Weights of a small rotation predictor: norm rmsnorm.
Rows from expert 2 of block 7, named by matrix and row number. Rows with one number belong to one neuron. Each number is 128 + 24 x the weight over its row's rms, rounded and kept within 0 to 255. All counts start at 0. After the name is the row's rms in percent of the matrix's.
# up: expert up (model.blocks.7.mlp.up, 4x384x384), inputs 96-191
# down: expert down (model.blocks.7.mlp.down, 4x384x384, transposed), outputs 96-191
up.20 101 [112 131 127 131 152 150 160 142  93 149 147 105 167 125 121 147 118 148 153 118 106 111 118 135 153 172 115 155 156 129 112 133 133  94 125 122 137 144 100 114 119  85 160 138  85 103 125 158  92 154 114  93 114  76 139 161 117 110  87 116 128 143 127 144  93 119 143  96 146  88 141 129 124 130 134  94 136 142 102 146 121  91 161 120 116 143 135  89 145  76 143 150 139 141 139 122]
down.20 102 [ 95 139 120 145 107 188 120 109 125 140 118 166 124 133 135 117 164 136 145 104 111 125 147 133 128 123 127  77  85  75 147 127 148  87 136 111 151 140 167 107  78  71  94 102  97  94 102 128 106 102 150 118 140 163 106 106 123 138 118 109  72 164  94 108 102 122  95 123 130 112 125 120 133 118 133 165 121 106 130 126 166 138 121 129 141 155 143 109 147 122 110 121 132 136 154 148]
up.21 109 [ 81 105 113  99 140 147 122 127 157 141 119 160 114 156 117 137 101 100  99 110 120 131 133  93 111 126 101 134 118  99 155 158 184 125  99 122 133 124 137 176  85 107 131 114 139 119 123  97 149 119 124 128 112 150 154  98 145 136 120  84  95 140 176 137 185 121 180 137 135 120 103 127 135 118 187 112 109 125 150 103 149 132 113 139 132 154 159  90 101 140 132 101 101  89 100 108]
down.21 101 [126 126  82 122  97 160 147 161 203 135 143 103 124 113 146 105 118  97 102 113 144 168 143 106 137 139 131 157 114 125 123 121 119 106 103 136 104 121 162 130 168 157 176 114 130 131  56 137 114 139  95 135 170 139 158 187 129 113 134 126 121 137 138 109 114 102 136 131 150 115 115 124 111 119 146 109 136 139 133  95 126 142 128 127 118 142 184 109 176 177 105 105 150 157 147 121]
up.22 104 [178 117 140 115 119 197 139 163  98 122  60 118 130 177 135 123 126 150 112 117 140 129  98 111  96 129 119 130 161 113 152 144 142  90 107 122 167 162  89 118 141 128 155 163 142 144 175 137 125 153  91 145 165 117 117  95 127 117 118 107 114 140 117 155 153  79 125 121 114 116 137 149 116  85 102 106  82 124 131 189 149 110 171  92 140 120 122 118 130 131 119 148 150 111 133  92]
down.22 102 [ 98 108 117 131 113 131 134  91 122  96 147 124 162 153 165 131  97 148 110 136 137 130 136 123 120 184 143 115 139  81 167 167  65 115 126 137 108 168  96 100 129 129 137 165 124 167  94 126  89 152 162 150 112 127 154 176 108 159 129 134 141 129 143 141 140 147 124 186 135 116  88 109 106 168  96 157 174 110 123  93 140 143 146 134  71 167 147 137 151 125 110 171 140 115 136 105]
up.23 102 [133 164 114 104 140  89 138 130 157 152 196 157 131  94 126 154 100  75 154 154 159 121 160 143 179 103 131 130 112 120 112 135 109 118 165 142 101  92 116 124 131 113 145 145 101 123 108 123 167 140 123 133 114 132 123 152 129  96 176 171 162 136 122 158 108 133 162 147 142 153 144 114 105 152 156 119 151 127 134 151 155 123 126 137 105 150 118 127 142 119 148 131 133 154  84 117]
down.23 104 [133 126 120 102 137 150 121 123  99 106 108 120  94 126 103  69 149 118 161  86 133 122 152 126 116 116 183 139 124 124 145 119 106 107 104 107  91 120 108 134 182 142 156 118 116  89 133 104 180 110 131 163 144 166 166 108 121 137 134 135 128 151 127 144  99  93  71 170 120 147 149 142 158  91  96 120 114 123 131 147 139 128 143 136 148 130 157 150 105  99 151 107 117 136 134 134]
up.24 094 [152 116 136 138 135 143 144  92 135 141 127 122 134  99 144 184  97  55 110  96 169 117 155 152 153 171 119 168 128  70 140 152 133 150 116 100 182 138 165 107  82 120 196 142 124 144 109 134 127 132 111  95 104 111 140 133 132 119 157  96 141 108 146  99 106 136 152 111 129 162  76 144 137 120 127  63 145 135 115 142 128 110 141 134  90 155 145 144 113  93 125 190 123 131 113 178]
down.24 101 [142 170 132 174  97 101 127 136 124 150 106  81 119 124  68 140 120  97 130 130 128 134 119 131 107 140 154 112 183 132 104 116 126 161 105 113 114 114 165 131 127 121 141 148  88 115 139  72 112 142 156 127 182 135 156 113 132 139 113 118 165 155 138 124 120 110 107 156 151 157 119 107 112 137  78 118 145 138 142 129 115 109  93  92 143 135 113 146 119 159  77 164  89 155 117 154]
up.25 094 [100 150  96 131  88 138 136 118  75 152 139 142 133 130 146 126 147 160 121 112 144 145 127 134 176 103  83 115 164 115 115 140 127 143 153 150 100 186 110 143 133 170 108 116 191 101 106 170  79 154 142 117 155  84 128 112 126 140 119 101 123 119 147 128 126 175 124 154 141 178 116 144 161 140 108 102 143 162 121  70 151 116  83 153 111 154 174 115 145 128 112  89 141 127 105 133]
down.25 099 [151 137 116 100 109 120  99 162 152 180 151 116  95 143 137 139  90 162  99 107 127  93 115  72 153 132 117 171 138  78  89 117 136 124 121 173 121 127  91 108 138  89 156 116 151 167 149 107 140 146 133 116 119 178 110  96 124 117 124 140 137 126 108 138 106 123  84 132 164  89 120 139 150 108 118 151  97 114 139 159 152 134 152 107 148 122 135  95 134 134 125 125 144 136 145 112]
up.26 100 [168 193 154 158 111 140 146 135 157  73 118 101 134 114 124  64 135 146 104 125  77 170  87  82 135 161 132 123 131 126 131 144 110 139 116 141  93 142 132 157  57 145 103 111 166 173 149 173 160 139 115 134 125 154 125 130 119 136 129 168 109 133 132 146 125 141  98 144 123 117 129 153 153 136 131 149 168 116 147 128 108 176 121  76 113 151 114 138 114 140 156 107 151 142 114 187]
down.26 104 [126 103  99 154 103 146 103 150  89 153 137 126  98 102 118 107 116 125 109 153 121 135 140 150 134 129 155 149 135 119 113 131 130 122 149 159  91  98 120 120 146 158 109 187 115 123 168 110  85 130 129 100 111 179 148 126 116 144 150 108 109 158 138 121 129 127 124  95 135  96 107 141 142 104 107 127 129 155 149 146  74 149  91 142 131 109 143 159  89 118 136  98 139 141 117 107]
up.27 099 [136  84 175 105  82 147 135  58 118 142 110 129 153 111 127 139 121 122 115 131 126 151 148  95 148  92 134 113 111 110 120  94 112 112 140 124 123 124 135 144 109 124 148 119 123 110 125 119  95 124 148 105 114 127 136 126 121 118 149 140 144 113 119 144 143 125 118 119 129 134 128 134 125 112 159 103 101 157 127 147 125 109  83 136 120 108 175 112  99 125 101 101 125 107 101 147]
down.27 097 [162 169 126 119 130  90 151 133 139 147 124 112 159 104 127  94 127 120 140 145 158 120 137 124 103 160  95 117 117 101 134 152 153 122  86 141 124 112 182 118  97  90 109 131 133 122 144 120 118 115 140 112 160 149 139 135  84 144 113 160 113  87 123  84 125 127 150 130  95 138 106 127  96 160 140  99 118 101 123  95 107 108 159 176 140 156 132 105 134 131 140 118 114 134 110 130]
up.28 097 [107 177 109 123 103  89 130  95 183  87 166 155 145 169 123 118 141 126 127 125 105 126  72 119 155 157 147 136 137 127 107 121 124 164 103 104 132 152  82 150 104 133  99 147 104 120 153 142 102 144 123 130 127 139 118 139 185 105 186  64 114 137 158  88 115 128 123 158 105 110 130 106 127 147 150 146 128 146 159 108 134 115 165 139 137 134 149 112 161 122  97 114  94 133 159 128]
down.28 091 [182  96 143 119 115 157  88 128 126 114 162 141 117 150 143 109 146 116 179 102 110 153 130 144 108 132 105 137 147 110 146 144 142  80 150 113 125 127 127 131 137 144 112 128 149 166 167 158 115  92 127 129 114 127 164 128 126 114 129 148 170 129 155 149 150 134 106 101 140 162 139 153  82 147 158  90 124 123 136 116 123 173 154 131 146 143 147 138 136 146 127 127  97 166 118 117]
up.29 095 [111 139 168 112  86 161 110 130 150 121 154 122 111 164 173 147 131 160  92 143 126 117 164 135 129 135 164 172 107 135 138 128 120 157 148 123 149 159 133 128 141 125 152 126 124 117  91 111 116 132  97 154 127  96 130 110 156 101 124  85 120  83 178  74 111 112 117  93 147 141  99 128 133 143 164 101 107 139 157 136 133  76 164 121 136 158  98 122 128 142 104 111  71 147 149 114]
down.29 095 [111 101 111 146 125 150 121 167 120  81 112 191 149 104  98 121 121 132 120 134 159 130 122 124 145 110 112 125 116 111 122  83 164 120  87 135 146 121 138 149 129 167 110 112 141  94 121  93 116 122 164 178 119 145 130 161 123 143 122 134 118  82 143 123 132 150 160 127  82 153  99 107  82 124 150 121 142  91 116 130 189 140 139 136  97 125 137 137 127  91 139 155  85 113 122 125]
up.30 103 [ 83 155 111 127 108 158 115 154 113  92 108 110 166 162 126 151 106 152 104 118 155 129  87 148  79 144 171 121  90 140 136 107 126 129 116  74 126  85 161 136  99 152 147 101 132 115 178 116 165 116 114 149 147 117 207 113 136 164 119 113 134 125  90 146 159 123 148 131 141 119 134 167 179 132 172  79 153 122 142  83 111 158 118 144 200 171 149 117 110 107 149 135 125 154 134 101]
down.30 105 [144  91 131 120 137 110  87 159 154 133 105 152 112 183 114 139 128 148 119 119  97 124 153 123 122 132 108 108 115 102 132  93 126 116 158 151 129  99 117  80 135 176 137 176 104 103 120 130 145 149 110 132 146 126 100 114 125 129 164 101  93 138  73 129 137 112 108 106 141 136 122 109 136 149  67 162 135 129  97 125 144 140 141 143  91 134 114 135 134 154 122 126 160 126 114 114]
up.31 101 [141 139 146 121 133 143  74 132 142 137 140 126 141 120 128 120 108 150 135 124 119 127 102 133 105 103 166 115 111 116 106 207 120 151 106 106 115 151 125 118 109 123 113 111 161 144 143 121 157 127 127 111 101 124 102 116 131 132 126 120 119 120 137 133  66 148 111 163 140 118 120 135 115 124 139 122 159 132 132 113 132 151 134 112 138 170 114 138 139 118 143 170 128 143 115 138]
down.31 096 [108 142  95 128 133 127 115 151  93 134 151 103 143 130 101 123 133 141 114  98 128  80 125  91 100 135 114 139 170 137  89 126 138 138 102 162 155 119 138 123 149 122 122 113 130 117  93 119 130 121 158 111 127 158 125 146 204 111 111 123 154 145 102 110 115 143  89  84 141 119 133  99 153 114 130 111  80 102 127  90 158 113 145 159 176 118 129 188 110 146  95 120  92 132 108  93]
up.32 101 [ 85 176 112 128 135 158 125 139 141 136  89 122 158 136 118 149 104 172 167 110  66 166 105 136 112 105 123 111 109  94 165  90 130 151 119 143 153 140 143 102 149 109 103 166 171 162 124 151  98 103  95 112 113 140 114  99 108 108 197 130 111  92 111 125 109 137  97  88 185 144 131 153 105 137 148 127 129  76 147  91 159 139 152 114 148 110 120  84 124 150 144 154 157 131 137 147]
down.32 107 [136  89 134 150 108 131 117 144 128 102  78 154 106 164 118 143 124 124 158 116 125 124 139 156 136  88 154  98 103 141 119 126 126 184  95 128 136 102 130 101 139 137 107  92 152 140  81 127  98 157 128 139 160 124  96 121 131 175  99 134  82 126 160  96 131  84 153 140 144 126 148 112 115  93 125 129 113 152 125 111 145 123 135 118  98 106 124 128 123 144 157 166  90 150 123 120]
up.33 103 [113 120 104 129  99 118 127 107 109 128  95 155 133 116 102  85 103  91 115 154  85 106 123 142 122 120 154 139 138  87 130 131 151 137 125  79 130 114  94 166 123 140 160 124 170 172 145 108 128  99 128 142 130 130 129  98 104 103 101 110 103 152 133 162 142  77 116 115 175 152 128 159 112 144 126 128 100 155 161 130 130 127 132 117 147 188 136 165 115 161 106 127 127 136 109 203]
down.33 106 [132 122 111 131 168  86 159 150  98 204 155 133 137 135 172  99 133 169 132 142 103 152 119 147 107 132 122 108 115 109 140 142 120 155 107 154 117 152 135 157 116 149 164 132 150 123 130 119 129 122 158 116 137 123 125 112 141 116 132 104 116 128  95 127 116 135 124 112 124 135  77 140 170 147  78 138 180 124 134 198 176 139 143 116 105 154 116 150 139 112 143 113  86 156 117 136]
up.34 098 [129 175 169 120 136 123 120 100 100 131 155 153  85 124  90 149 150  61 129 118 146 101  92 106 130 151 120 157 119 111 137 135 183 105 130 166 133  92 107 124 131 138 117 144 138 116 155 120 127 167 145 149 140 126 109 137 119 145 161  83 150 141 117 144 113 149 159 120 112 142 126 114 132 116 139 145 138 166 115 140 149 165 114 111 177 162 153 127 103 136 105 120  75 118 129 104]
down.34 103 [164 156 157 134 139 118 146 143 144 186 139 117 131 135 155 146 128 110 157 136 124 153 110 127 120 126 136 140 200  77 119 127 124 125 148 104 157 119  98 125 145  78 174  78 102 173 137 123 135  66 136 102 174 111 153 126 131 149  69 129 132 113 121 106  95 122 101 110 122 149 100 118 118 159 105 101 140 106 113 154 117 154 133 156 131 140 129 153 115 143 131 161 101 147 152 158]
up.35 094 [135 114 123 164 134  96 159 124 132  98  97 152 135 135 112 136 145 110 115  77 151 147 174 135 116 180 131 130 141  87 142 143 134 157 131 151 112 123 131  77 120 139  77 115 113 150 117 129 123 130 113 138 158 154 153 133 147 130 146 169  88 110 155 114  94 137 155 137 149 128 175 156 167 114 107 115 107 144 106 130 140 142 132 163 136  90  97 112 132 104 143 129 127 129 124 163]
down.35 098 [126 110 125 168 114 153 163 167 130  92 130  66 144 124 149 125 133 140 165 123 148 110 145 136 104 191  89 157  93  71  80 137 165 142 153 103 157 135  96 146 147 139 168 114 115 137 103 155 127 150 122 125 110 116  95 142 133 165 122 108 135  84 114  78 112 137  88 158 125 151 127 112  76 151 158 139  92 116 117  93  97 107 107 120 120 138 103 116 115 150 146  85 135 172 128 171]
up.36 101 [124 134 128 109 146 140 127 156 132 140 109 113 129 150 152 119 165 111  69 127 159 103 147 144 124 146  91 142 180 151 104 189 169 139 104 167 158 142 105 101 160 149  90 121 130 125 144  94 180 136 194 133 125 128 143 115 129  66 128 138 118 153 129 124 155 122 136  72 143  90 124  88 146 140 145 168 120 116 111 175 179 142 143 107 110 105 131 139 161 158 107 174 126 130 106 159]
down.36 108 [111 123  98 139 126 138 135 137  90 135 119  79 125 107 152 152 117 121 107 133 147 141 110 129 144 178 111 156 196 126 117 128 133  58 109 161 113 157 117 129 167 163 122 198 116 106 126 130 125 139 135 154  94 118 105 167 110 167 125 122 136 128 128 131 146 118 146  94 188 126 116 141  93 158 125 133 107 152 137 140 109 121 151 149 123 108 159 148 154 133 139 130 114 131 163  90]
up.37 097 [106 136 114  79 150 167 133 119  95 122  84 115 132 131 144 101 108 116 121 147 158 127 112 124 135 101 123  94 135 137 137 147 161 120 166 122 127 140 115 139 131 147 166 141 122 107 104 123 153 141  90 167 102 161 164 104 137 110 120 138 156 143 154  92 121 107 132 169 136 102 147 126 121 106 100 123 122 150 134 114 105 102 126  83 128  99 102 142  96 170 145  95 148 120 130  94]
down.37 100 [132 105 138 129 126 138 110 137 148 139  91 132 114 187 137 108  98 167  87 157 169 121  94 109  99 107  69 115 144 124 142 145 145 159 144 123 113 146 124 142  87  94 127 138 147 149 147 130 125 121 145 141 104 118 127 109 132 145 134 143  96 146 141 139 134 105 130 125 101 115 174 135 137  87 125  95 132 115 120 158 115 113  88 144 115 138 183 137  91 103 110 115 100 108 131 121]
up.38 103 [136 136 130 112 140 134 158 155 125 139 148 115 129 113 152 122 106 139 113 109 132 100 162 119  84 140  98 124 117 155 154 167 125 116 139 127 135 125 141 119 167 104 124 122 159 132 134 107  92 121 137 144 129 135 109 154 143 142 121 148 114 122 119 147 119 132 162  85 128 124 112 118 146 110 153  78 150  85 153 132 127 124 120 136  90 153 147 157 127  96 109 163 155 157  98 161]
down.38 099 [110 119  33 111 112  78 110 120  85 171 106 132 128 137 127 131 190 108 111 140 129 116 129 154 175 109 112 106 136 150 153 104 106 156 120 153 114 132  89 129 148 148 122 151 130 150  75 120 115 128 102 124 139 162 126 150 111 120 116 136 152 140 122 142 119 135 126 164 135 132 121 136 119 130 138 179 147 115 132  97 127 111 165 147 122 127 129 119 131 125 140 130 115 152 146 136]
up.39 103 [105 153 111 118 140 176 150 157 126 123 106  96 132  90 141 142 126 117 158 163 148 164 133 153 138 116 130 146 163 128 146  80 135 167  88  77 121 111 114 119 141 149  96 130  82  99 108 132 132  94 132  87 125 114 149  69 142 161 143 137 182 175 129 119  90  83 143  82 136 123 126 130 145  88 116 140  91 147 146 143 109 133  91 111 138 122 118 126  89 147 145 127 146 171 146  87]
down.39 101 [183 121 158 139 134 110 116 139 130 118 122 107 142 108 125 156 106 154 155 132 138 115 139 112 116 169 145 103 168 151  99 128 157  85 126 153  77 113 119 161 114  94  99 164 104 146 138 131 132 100  85 108 143 113 106 122 105 160 138  89 160 137 126 162 155 118 141 160 122 126 138 147 101 135 141 136 176 120 130 139 139 115 148 115  99 126 175 166 158  80 134 143 144 119 120 153]
up.40 100 [138 156  70 150  75  90 121 116 117 165 147 118  94 158 118 103 127 103 141 126 103 109 119 147  94 121 131 112  80 109 122 110 140 142 124 155 107 144 138 177 103 133 136 167 138 168 125 131 124 147  79 143 120 111 113 159 159 129 145 121 119 176 126 133 139 105 135 132 148 134 132 124 126 142 114 142 113 152 124 114 102  96 139 103 137 138 169 166 105  99 137 136 153  97 134 134]
down.40 106 [135 111 136 139 104 133 130 107 111 148 126 165 116 187 106 102 122 123 192 161 133  92 131 147  74 165 118 165 157 103 104 131 157 147  83 148 148 130 104 145 144 157  82 130  81 153 129 128 103  97  98 128 121 127 121  99 174 103  88 154 117 154 125  95 108 114 171 110 134 133  97 140 158 171 150 120 123 165 121 154 137 105  94 156  99 160 145 142 145 136 141 148 106 109  67 167]
up.41 091 [144 140 134 122 123 126 142 148 135 203 120 217  81 141 123 119 110 122 148 191 140 179 152 146 112 162 114  93 139 153 144  99 157 184 133 148 105 143 128 121 163 147 115 110  88 143 132 111 109 147 140 121 128 136  99 157 161 126 121 117 138 139 127 125 130 163 135 121 162 138 123 157  94 143 151 134 155 127 144  83 146 145 107 128 106 105 111 109 139 189  83 185 106 100 129 118]
down.41 096 [131 112 149 108 128 112 190 166 108 116 138 119 136 105  93 177 149 134 126 108 157 163 116 166  90 190 126 127 142 103 137 111 133  79 151 111 101 114 130 145 166 128 150 149 159 128 136 123  76 125  98 164 140 170  95 124 114 104  78 131 176 152 137 123 151 131  56 129 101 103 108 127 106 103 155 133  88 138 126 165 126 148 148 125 131 148 127 131 123 109  75 101  90 113 138 168]
up.42 105 [147 110 140 103 187 146 157 130 136  98  81 161 137 131 108 138 155 121 114 128 150 148 124 117 137 139 123 107  97 141 119 136 104  84 122 142 132 153 163 125 114  61 145  86 126 144 151 124 100 167 113 154 107 115 144  90 148 169 188 131 131  94  95 115 115 115  99  74 124 122 121 139 151 159 122 167 158 146 120 119 129 125 107 160 123 122 127 103 124 107 115 142 174  77 143 139]
down.42 106 [132 100 138 108 126 102 170 142  79 128  95 136  95 153 108 164 133 122 146 142 155  83 117 119 160 107 142 155 160 108 160 111 125 149 127 158 136 102 116 110 107 121 123  90 164 145 135 132 136 113 119 109 142 129 149 126 132  66 152 123 111 122 149 165  95 108 149 132 133 136 113 155 147 100 108 120 117 109 115 186 157  99 176 115 135 137 129 123  87  96 101 118 104 151 152 121]
up.43 101 [115 138  98 150 111 144 136 135 118 103 144 106  98  98 136 104 134 123 133 116 148 122 114 116  93 106 139 100 103 156 135  85 176 118 104 156 145 106 119 180 156 173  95 179 138 141 148  97 162 116 130 129 112 144 102 153 116 143 135 171 159 142 128 172 130  76 129 132  87 134  73 139 101  92 139 124 173  95 105 127 114 127 145 145 161 139 125 123 114 115 138 136 144 179 139  57]
down.43 101 [105  65 156  89 178 129 150 130  80 123 104 125 172 111 134 125 147 121 111 128 123 111 149 123 164 131 133 133 136 106 117  75 110 180 151  83 117 102  93 135 118 131 155 119 138 161 138 110 131 105 112 136 121  89  89 103  82 159 162 132 126 107 132 109 145 133 142 159 158 123 126 110  95 167  87 148 173 171 144 155 105 149 107 126 126 132 145 114 131 106 145 119  84  96 134 114]
up.44 104 [150 119 102  70 123 155 121 165  82  97 115 157 122 130 145 100 116 114  81 139 147 129 126  97 133  98 139 148  74 121  81  84 137 143  77 124  94 140  93 112  97 133 138 118 152 126 136 155 121  85 120 145 139 101  89 144 152 130 132 188 125  97 116 124 145 113 126 120 135 153 133 112 157 153 131 119 129 146 122 122 124 146 141 110 106 131 109 107 152 139 163 151 120 153 119  71]
down.44 099 [132 156 155 132 104 153 139 120 169 157 162 110 114 161 107 109 120 139 123 124 134 116 149 158 150 122 119 143 150 137 152 118 114 127 152 128 143 129 179 173 115 110  86  87 102 121 168 140 116 118 142 149  96 121 157 133 124 145 105 118  93 120 153 111 152 140 128  99 151 139 112 163 146 123 129 140 107 121 137 104 143 132  88  99 117 128 124 141 137 113 145 100 116 126 131 104]
up.45 095 [166 103 137 138 169 130 132 141 102 144 135 133 116 136 145 191 116 102 141 141 179 158 121 150 143 111 101 166 125 148 142 102 162 122  70 166 178 126 139 122 134 140 134  99 144 119 122 140 121 149  95  91 110 136 148  75 128  93 132 127 153 126 122 129 179 143 142 125 137 110 133 127 145 170 130 102 140 143 131 104 138 139 175  91 119 127 124  62 105 138 144 137  98 151 171 146]
down.45 094 [140 107 129  85 132  93 153 168 111  79  89 112 114 115 134 154 171 150 138  80 115 127 153 174  95 141 114 148 119 122 115 124 127 160 112 130 112 115 195 139  72 102 106 130 159 120  85 119 121 109 107 110 143 103 160 124 124  95 143 160 152 135 107 127 123 136  80 175 145 127 130 122 160 118 129 131 108 123 120 151 117 128 155 122 152 167 122 150 155 145 142  96  94 112  89  81]
up.46 098 [160  78  87 114 137 109 117 127 125 144 141 136 122 171 146 111 118 135 110 165 134 102 127 181 123 125  90 148 123 129 156 138 158  74 119  97 131 137 103 147 108 146 117 152 166 156 107 151 167 133 167 100 106 132  94  99 132 158 127 107  96 148 140 137 132 162 137 121 135 142  95 127 169 143 155 113 145 103 154 103 110 128 124 145 173 108 126 138  63 130 150 138 189 147 144 134]
down.46 097 [114 167 135 150 138 143 124 169 135 123 136  61 158 140 114 148 108 125 106 139 129 171 140 145 114 132 118 161 106 139 152 144 154  94 138 113 143 127 141 104 137 119 119 128 126 119 111 170 135 127 152 110 100 120 109 128 165 117 106 131 121 139 151 160  98 144 116 145 136 134 146 123 121 152  84 157 113 124 111 119 131 138 123 126 130 114 131 175 162 165 102 117 122 102 117 175]
up.47 079 [119 166  93  96 131 125 117 113 197 168 123  82 105 123  95 116 105 104 132 137 159 154 135 132 161 114 112  79 127  92 127 165 120 137 129 115  81 114 136  85 135 136 137  91 156 115 137 181 119 142 120 163  83 135  85  95 177 122  91 134  95 100 167 146 141 164 122 131 155 114 143 133 119 145 130  84 110 130 144 133 140 150 151  96 129 107 156 115  86 132 139 158 105  93 143 138]
down.47 084 [143 127 145 110 103 138 119  94 116  77 134 148 138 112 187 109  83 121 100 123 142 147 158 142 104  86 137 125 144 117 138 129 131  75 126 138 119 127 172 137 146 152  78 110 136 124 159 111 136 150 127 103 104 149 101 111 116 139 151  88 170  88 121 130 169 125 166 128 144 152 147 145 158  66 103 132 121 133  98 134 154 134 131 168  96 122 139 145 166 145 143 150 141  92 114 122]
up.48 095 [147 122 103 124 122 164 168 141 131 177  90 126 123 132 115 113 140 123  90 149  77 142 143  56 169 146 164 163 141 158 110 141 140 162 103 137 100 142 139 150 153 133 134  88 142  68 147 130 161 142 114 111 128 123 169 124 114  92 117 144 126 137 115  86 118 144 113  75 160 129 143 129  96 149  90 123  89 140 101 128 104 130 124 141 117 109 111 154  67 124 123  99 135 165 173 106]
down.48 100 [127 142 142 135 106 115 107 120 154 147 149 144 129 129 141  87 133 126 107 121  86 132 108 139 125 146 129 101 144 125 148 170 133 148  99 112 113 118 135 148 102 140 166  97 163 170 139 128 110 125 108 136 147 180 144 152  76 114 156 192 113 113 122 168 160 124  99 100 115 119 102 120 106  96 103 137 133 160 131 104 201 115  93  95 146 127 113  86 150 140 106 121 179  99 136 123]
up.49 096 [152 100 129 112 168 136  85 159  81 145 118 133 117 115 156 128 145 131 123 150 121 137 133  99 168 111 148 136 113 148 130 126 142  94 164  95 157  91 119 106 158 118 158 136 137 163 114 114 116 123 141 156  92 144 153 171 145 113 116 122 130 119 106 165 136 130  91 128 195  93 121 104 132 109  98 120 106 113 123 137  77 144  86 174 127 100 154 148 158 136 129 133 121 140  85 113]
down.49 101 [100 142 121 155 127 153 128 110 173 183 130 171 118 128 173 159 148  97 136 141 139 157 142 131 134 124 146  81 127 106 150 134 147 116 127 138 128 180 118  96 140  92 114 124 107 140 111 111 125 106 138 107 147 155 159 116 115 116 101 170 170 155  98 158 175 109 108 117 153 134 101 113 107 118 135 109  71 169 118 141 115  96 142 124 117  82  88 132 111 120  99 126 133 112 172 166]
up.50 097 [124 154  95 181 113 131 117 156 105 131 114 176 130  81 128 142 135 126 110 134  95 112 161 112 118 177 131 112 104 147 137 111 123 122 137 136  93 155 125 147 146 167 125 116 150 114 119 134 159 102 141 109 140 115 125 100 126 168 145 149 112 142 169 161 126 118 138 105 111 124 109 116 147 141 114  96 130  97  95 141 101 126 127 142 152 154 125 153 147 125 120  95 154 147 120 134]
down.50 105 [ 88 135 119 152 159 167 157 131 156 135 121 157 104 138 151 124 117 125 110 141 132 167 129 130 114  84 148 141 137 121 132 165 137 164 116 129 149 109 143 140 108 114 118 140 102  95 158 100 179 100 146 144 130 150 144 153 172  68  54 167 103 143 160 122 122 139 112 163 151 142 107 123  98 120 135 143 150 136 145 154 112 121 131 136 142 121 116 145 135 114 132 132 138 124 119 135]
up.51 097 [143 132 128 139 139 145 133 134 133 124 120 156 156 100 122 104 188 124  99 193 126 130 115 145  77 120 137 114 136 106 128  81 163 120 152 153 159 139 163 168  83 132 125 160 154 125 113 141 155 148  92 124 130 163  94 149  96 147 123 115 161 160 140 136 126 112 111 122 147 133 103 123 143 161 134 107 110 137 115 163 136 131 159 146 104  98 191 156 134 193 161 128 113 141 113 140]
down.51 092 [108 143 159 142 126 123 158 131 136  79 118 126 139 111 131 139  82 128 163 162 137 100 146 143 147 106 112 139 163 150 138 126 133 103 137 128 122 136 133 143 124 119 163  60 134 133 153  97  71  99 136  99 133 102 143 138 121 116 134 147 127 123 148 123 127 136 131 166 143 117 139 146 165 107 166 159 144 144 144 135 130  98 113 137 111 150 139 131 116  74 128 167  92 125 119  91]
up.52 100 [168 114 123 194 105 136 133 128 138 119 137 149 160 136 134 130 174  92 126 181 125 116 111 163 128 179 114 118  91 109  78 145 143 162 142 142 129  86 127 101 105  88 116 130 115 174 101 115 178  99 134 137 108  72 172 146 110 162 138 146 127 116 121  95 135 155 149 115  91 130 154 148 181 133  82 120 129 131 149 130 122 130 133 124 132 124 157 122  98 151 120 147 131 163  97 145]
down.52 097 [ 89 135 164 103 136 148  98 138 103 108 120 112 158 116  82 138 113 134 127 107 133 136 121  81  96 103 130 101 183 125 116 123  69 150 141 129 179 149 165 133 132 121 102 123 126 133 140 133 128 130 134 121  95 151 133 141 173 153 116 123  84 122 167 127 131 169 106 133 145  92 125 159 115 112 105 135 138  79 129 135 123 143 128 116 122 107 130 127 153 108 126 177  98 121 103 113]
up.53 098 [125 142  95 147 140 123 144 110 166  76 140 117 121 114 146 149 129 139 155 104  77 114 166 185 118 115  89 137 136 123 116 123 123 134 120 112 164  87 135 156 125 124 151 166 173 145 134 127 134 105 163 134  86 115 111 137 103 155 158 105 115 134 123 119 120 120 134 119 118 130  90 128 174 136  84 134 116 145 108 169 157 159 121 127 138 151 126 130 149  78 186 108 107 114 196 101]
down.53 099 [165 122 165 135 132 120  86 123 122 162 129 128 155 118 143  94 104 102 120 145 150 163 108 122 192 160 110 150 140 151 110 127 130 190 141 131 103 134  89 113 177 114 179 113 113 120 110  87 113 121 101 146 115 120 120 114  95 178 157 117 114 154 118 164 148 120 123 142 136 110 105 149 112 138 133 124 110 141 135 123 132  94 149  82 162 156 117 131 141 150 117 189 120 148 152 136]
up.54 102 [120 121 110 122 116 118 142 127 128 119 119 128 104  86 102 140 151 125 106 129 132 126 132 182 134 130 134 170 117 117 111 126 114 163 133 173 113 136 112 167 135 125 131 105 153 102 143 108 146 134 117 144 106 159 122  67 133 132 115 111 145  88 111 102 146 134 172 123 133 102 107 134 174 155 130  97 139 161 152 102 161  83 109 135 112 129 112 130  86 138 139 165 104 177 134 117]
down.54 092 [120  94 121 105 149 132 128 122 128 140 143 157 158 160 126  81 149 117 140 101 134 128 149 130 143 142 147 135 152 147 146 149 136 145 153 158 144 104 148 145 129 146 175 158 141 144 146 165 134 105 132 146  93 108 123 130 151 103 122 137 101 125 146 146 167 140 125 148 102 156 138 116 112 135 126 140 145 121 137  99 149 125 146 152 118 107  81  65 109 121 117 121 111 132 116 108]
up.55 106 [127  99 147 151 161 104 151 136 122 150 138 142 145 142 143 115 145 133 116 132 188 115 114  75 115 137 129 130 114 143 132 147 133 112  74  84 103 146 124 166 153 112 134 121 153 163 160 126 131 131 167 139 112  61 121 156 161 171 121 151 138  89 191 122 148 114 126 110 121 146 120 117 138 163 123 143 145 135 161 118 135 135 134 123  84 119 160 127 127 106 122 127 116 124 100 136]
down.55 100 [130 123  99 129 127 140 159 112 150 109 164 141 143 131 181 124 120 141 141 148 133 104  84 148 138  88 122 112 101 156 113 145 158 146 110 106 115 188 141 103  91 142 111  94 109 108 173 109 132 140 138 127 145 156 153 171 112 139 116 113 130 120  65 159 143  98 150 146 175 138 157 137 108 103 168 136 133 104 136 114 122 145 113 147 109 124 105 151 134 119 134 129 146 100 136 125]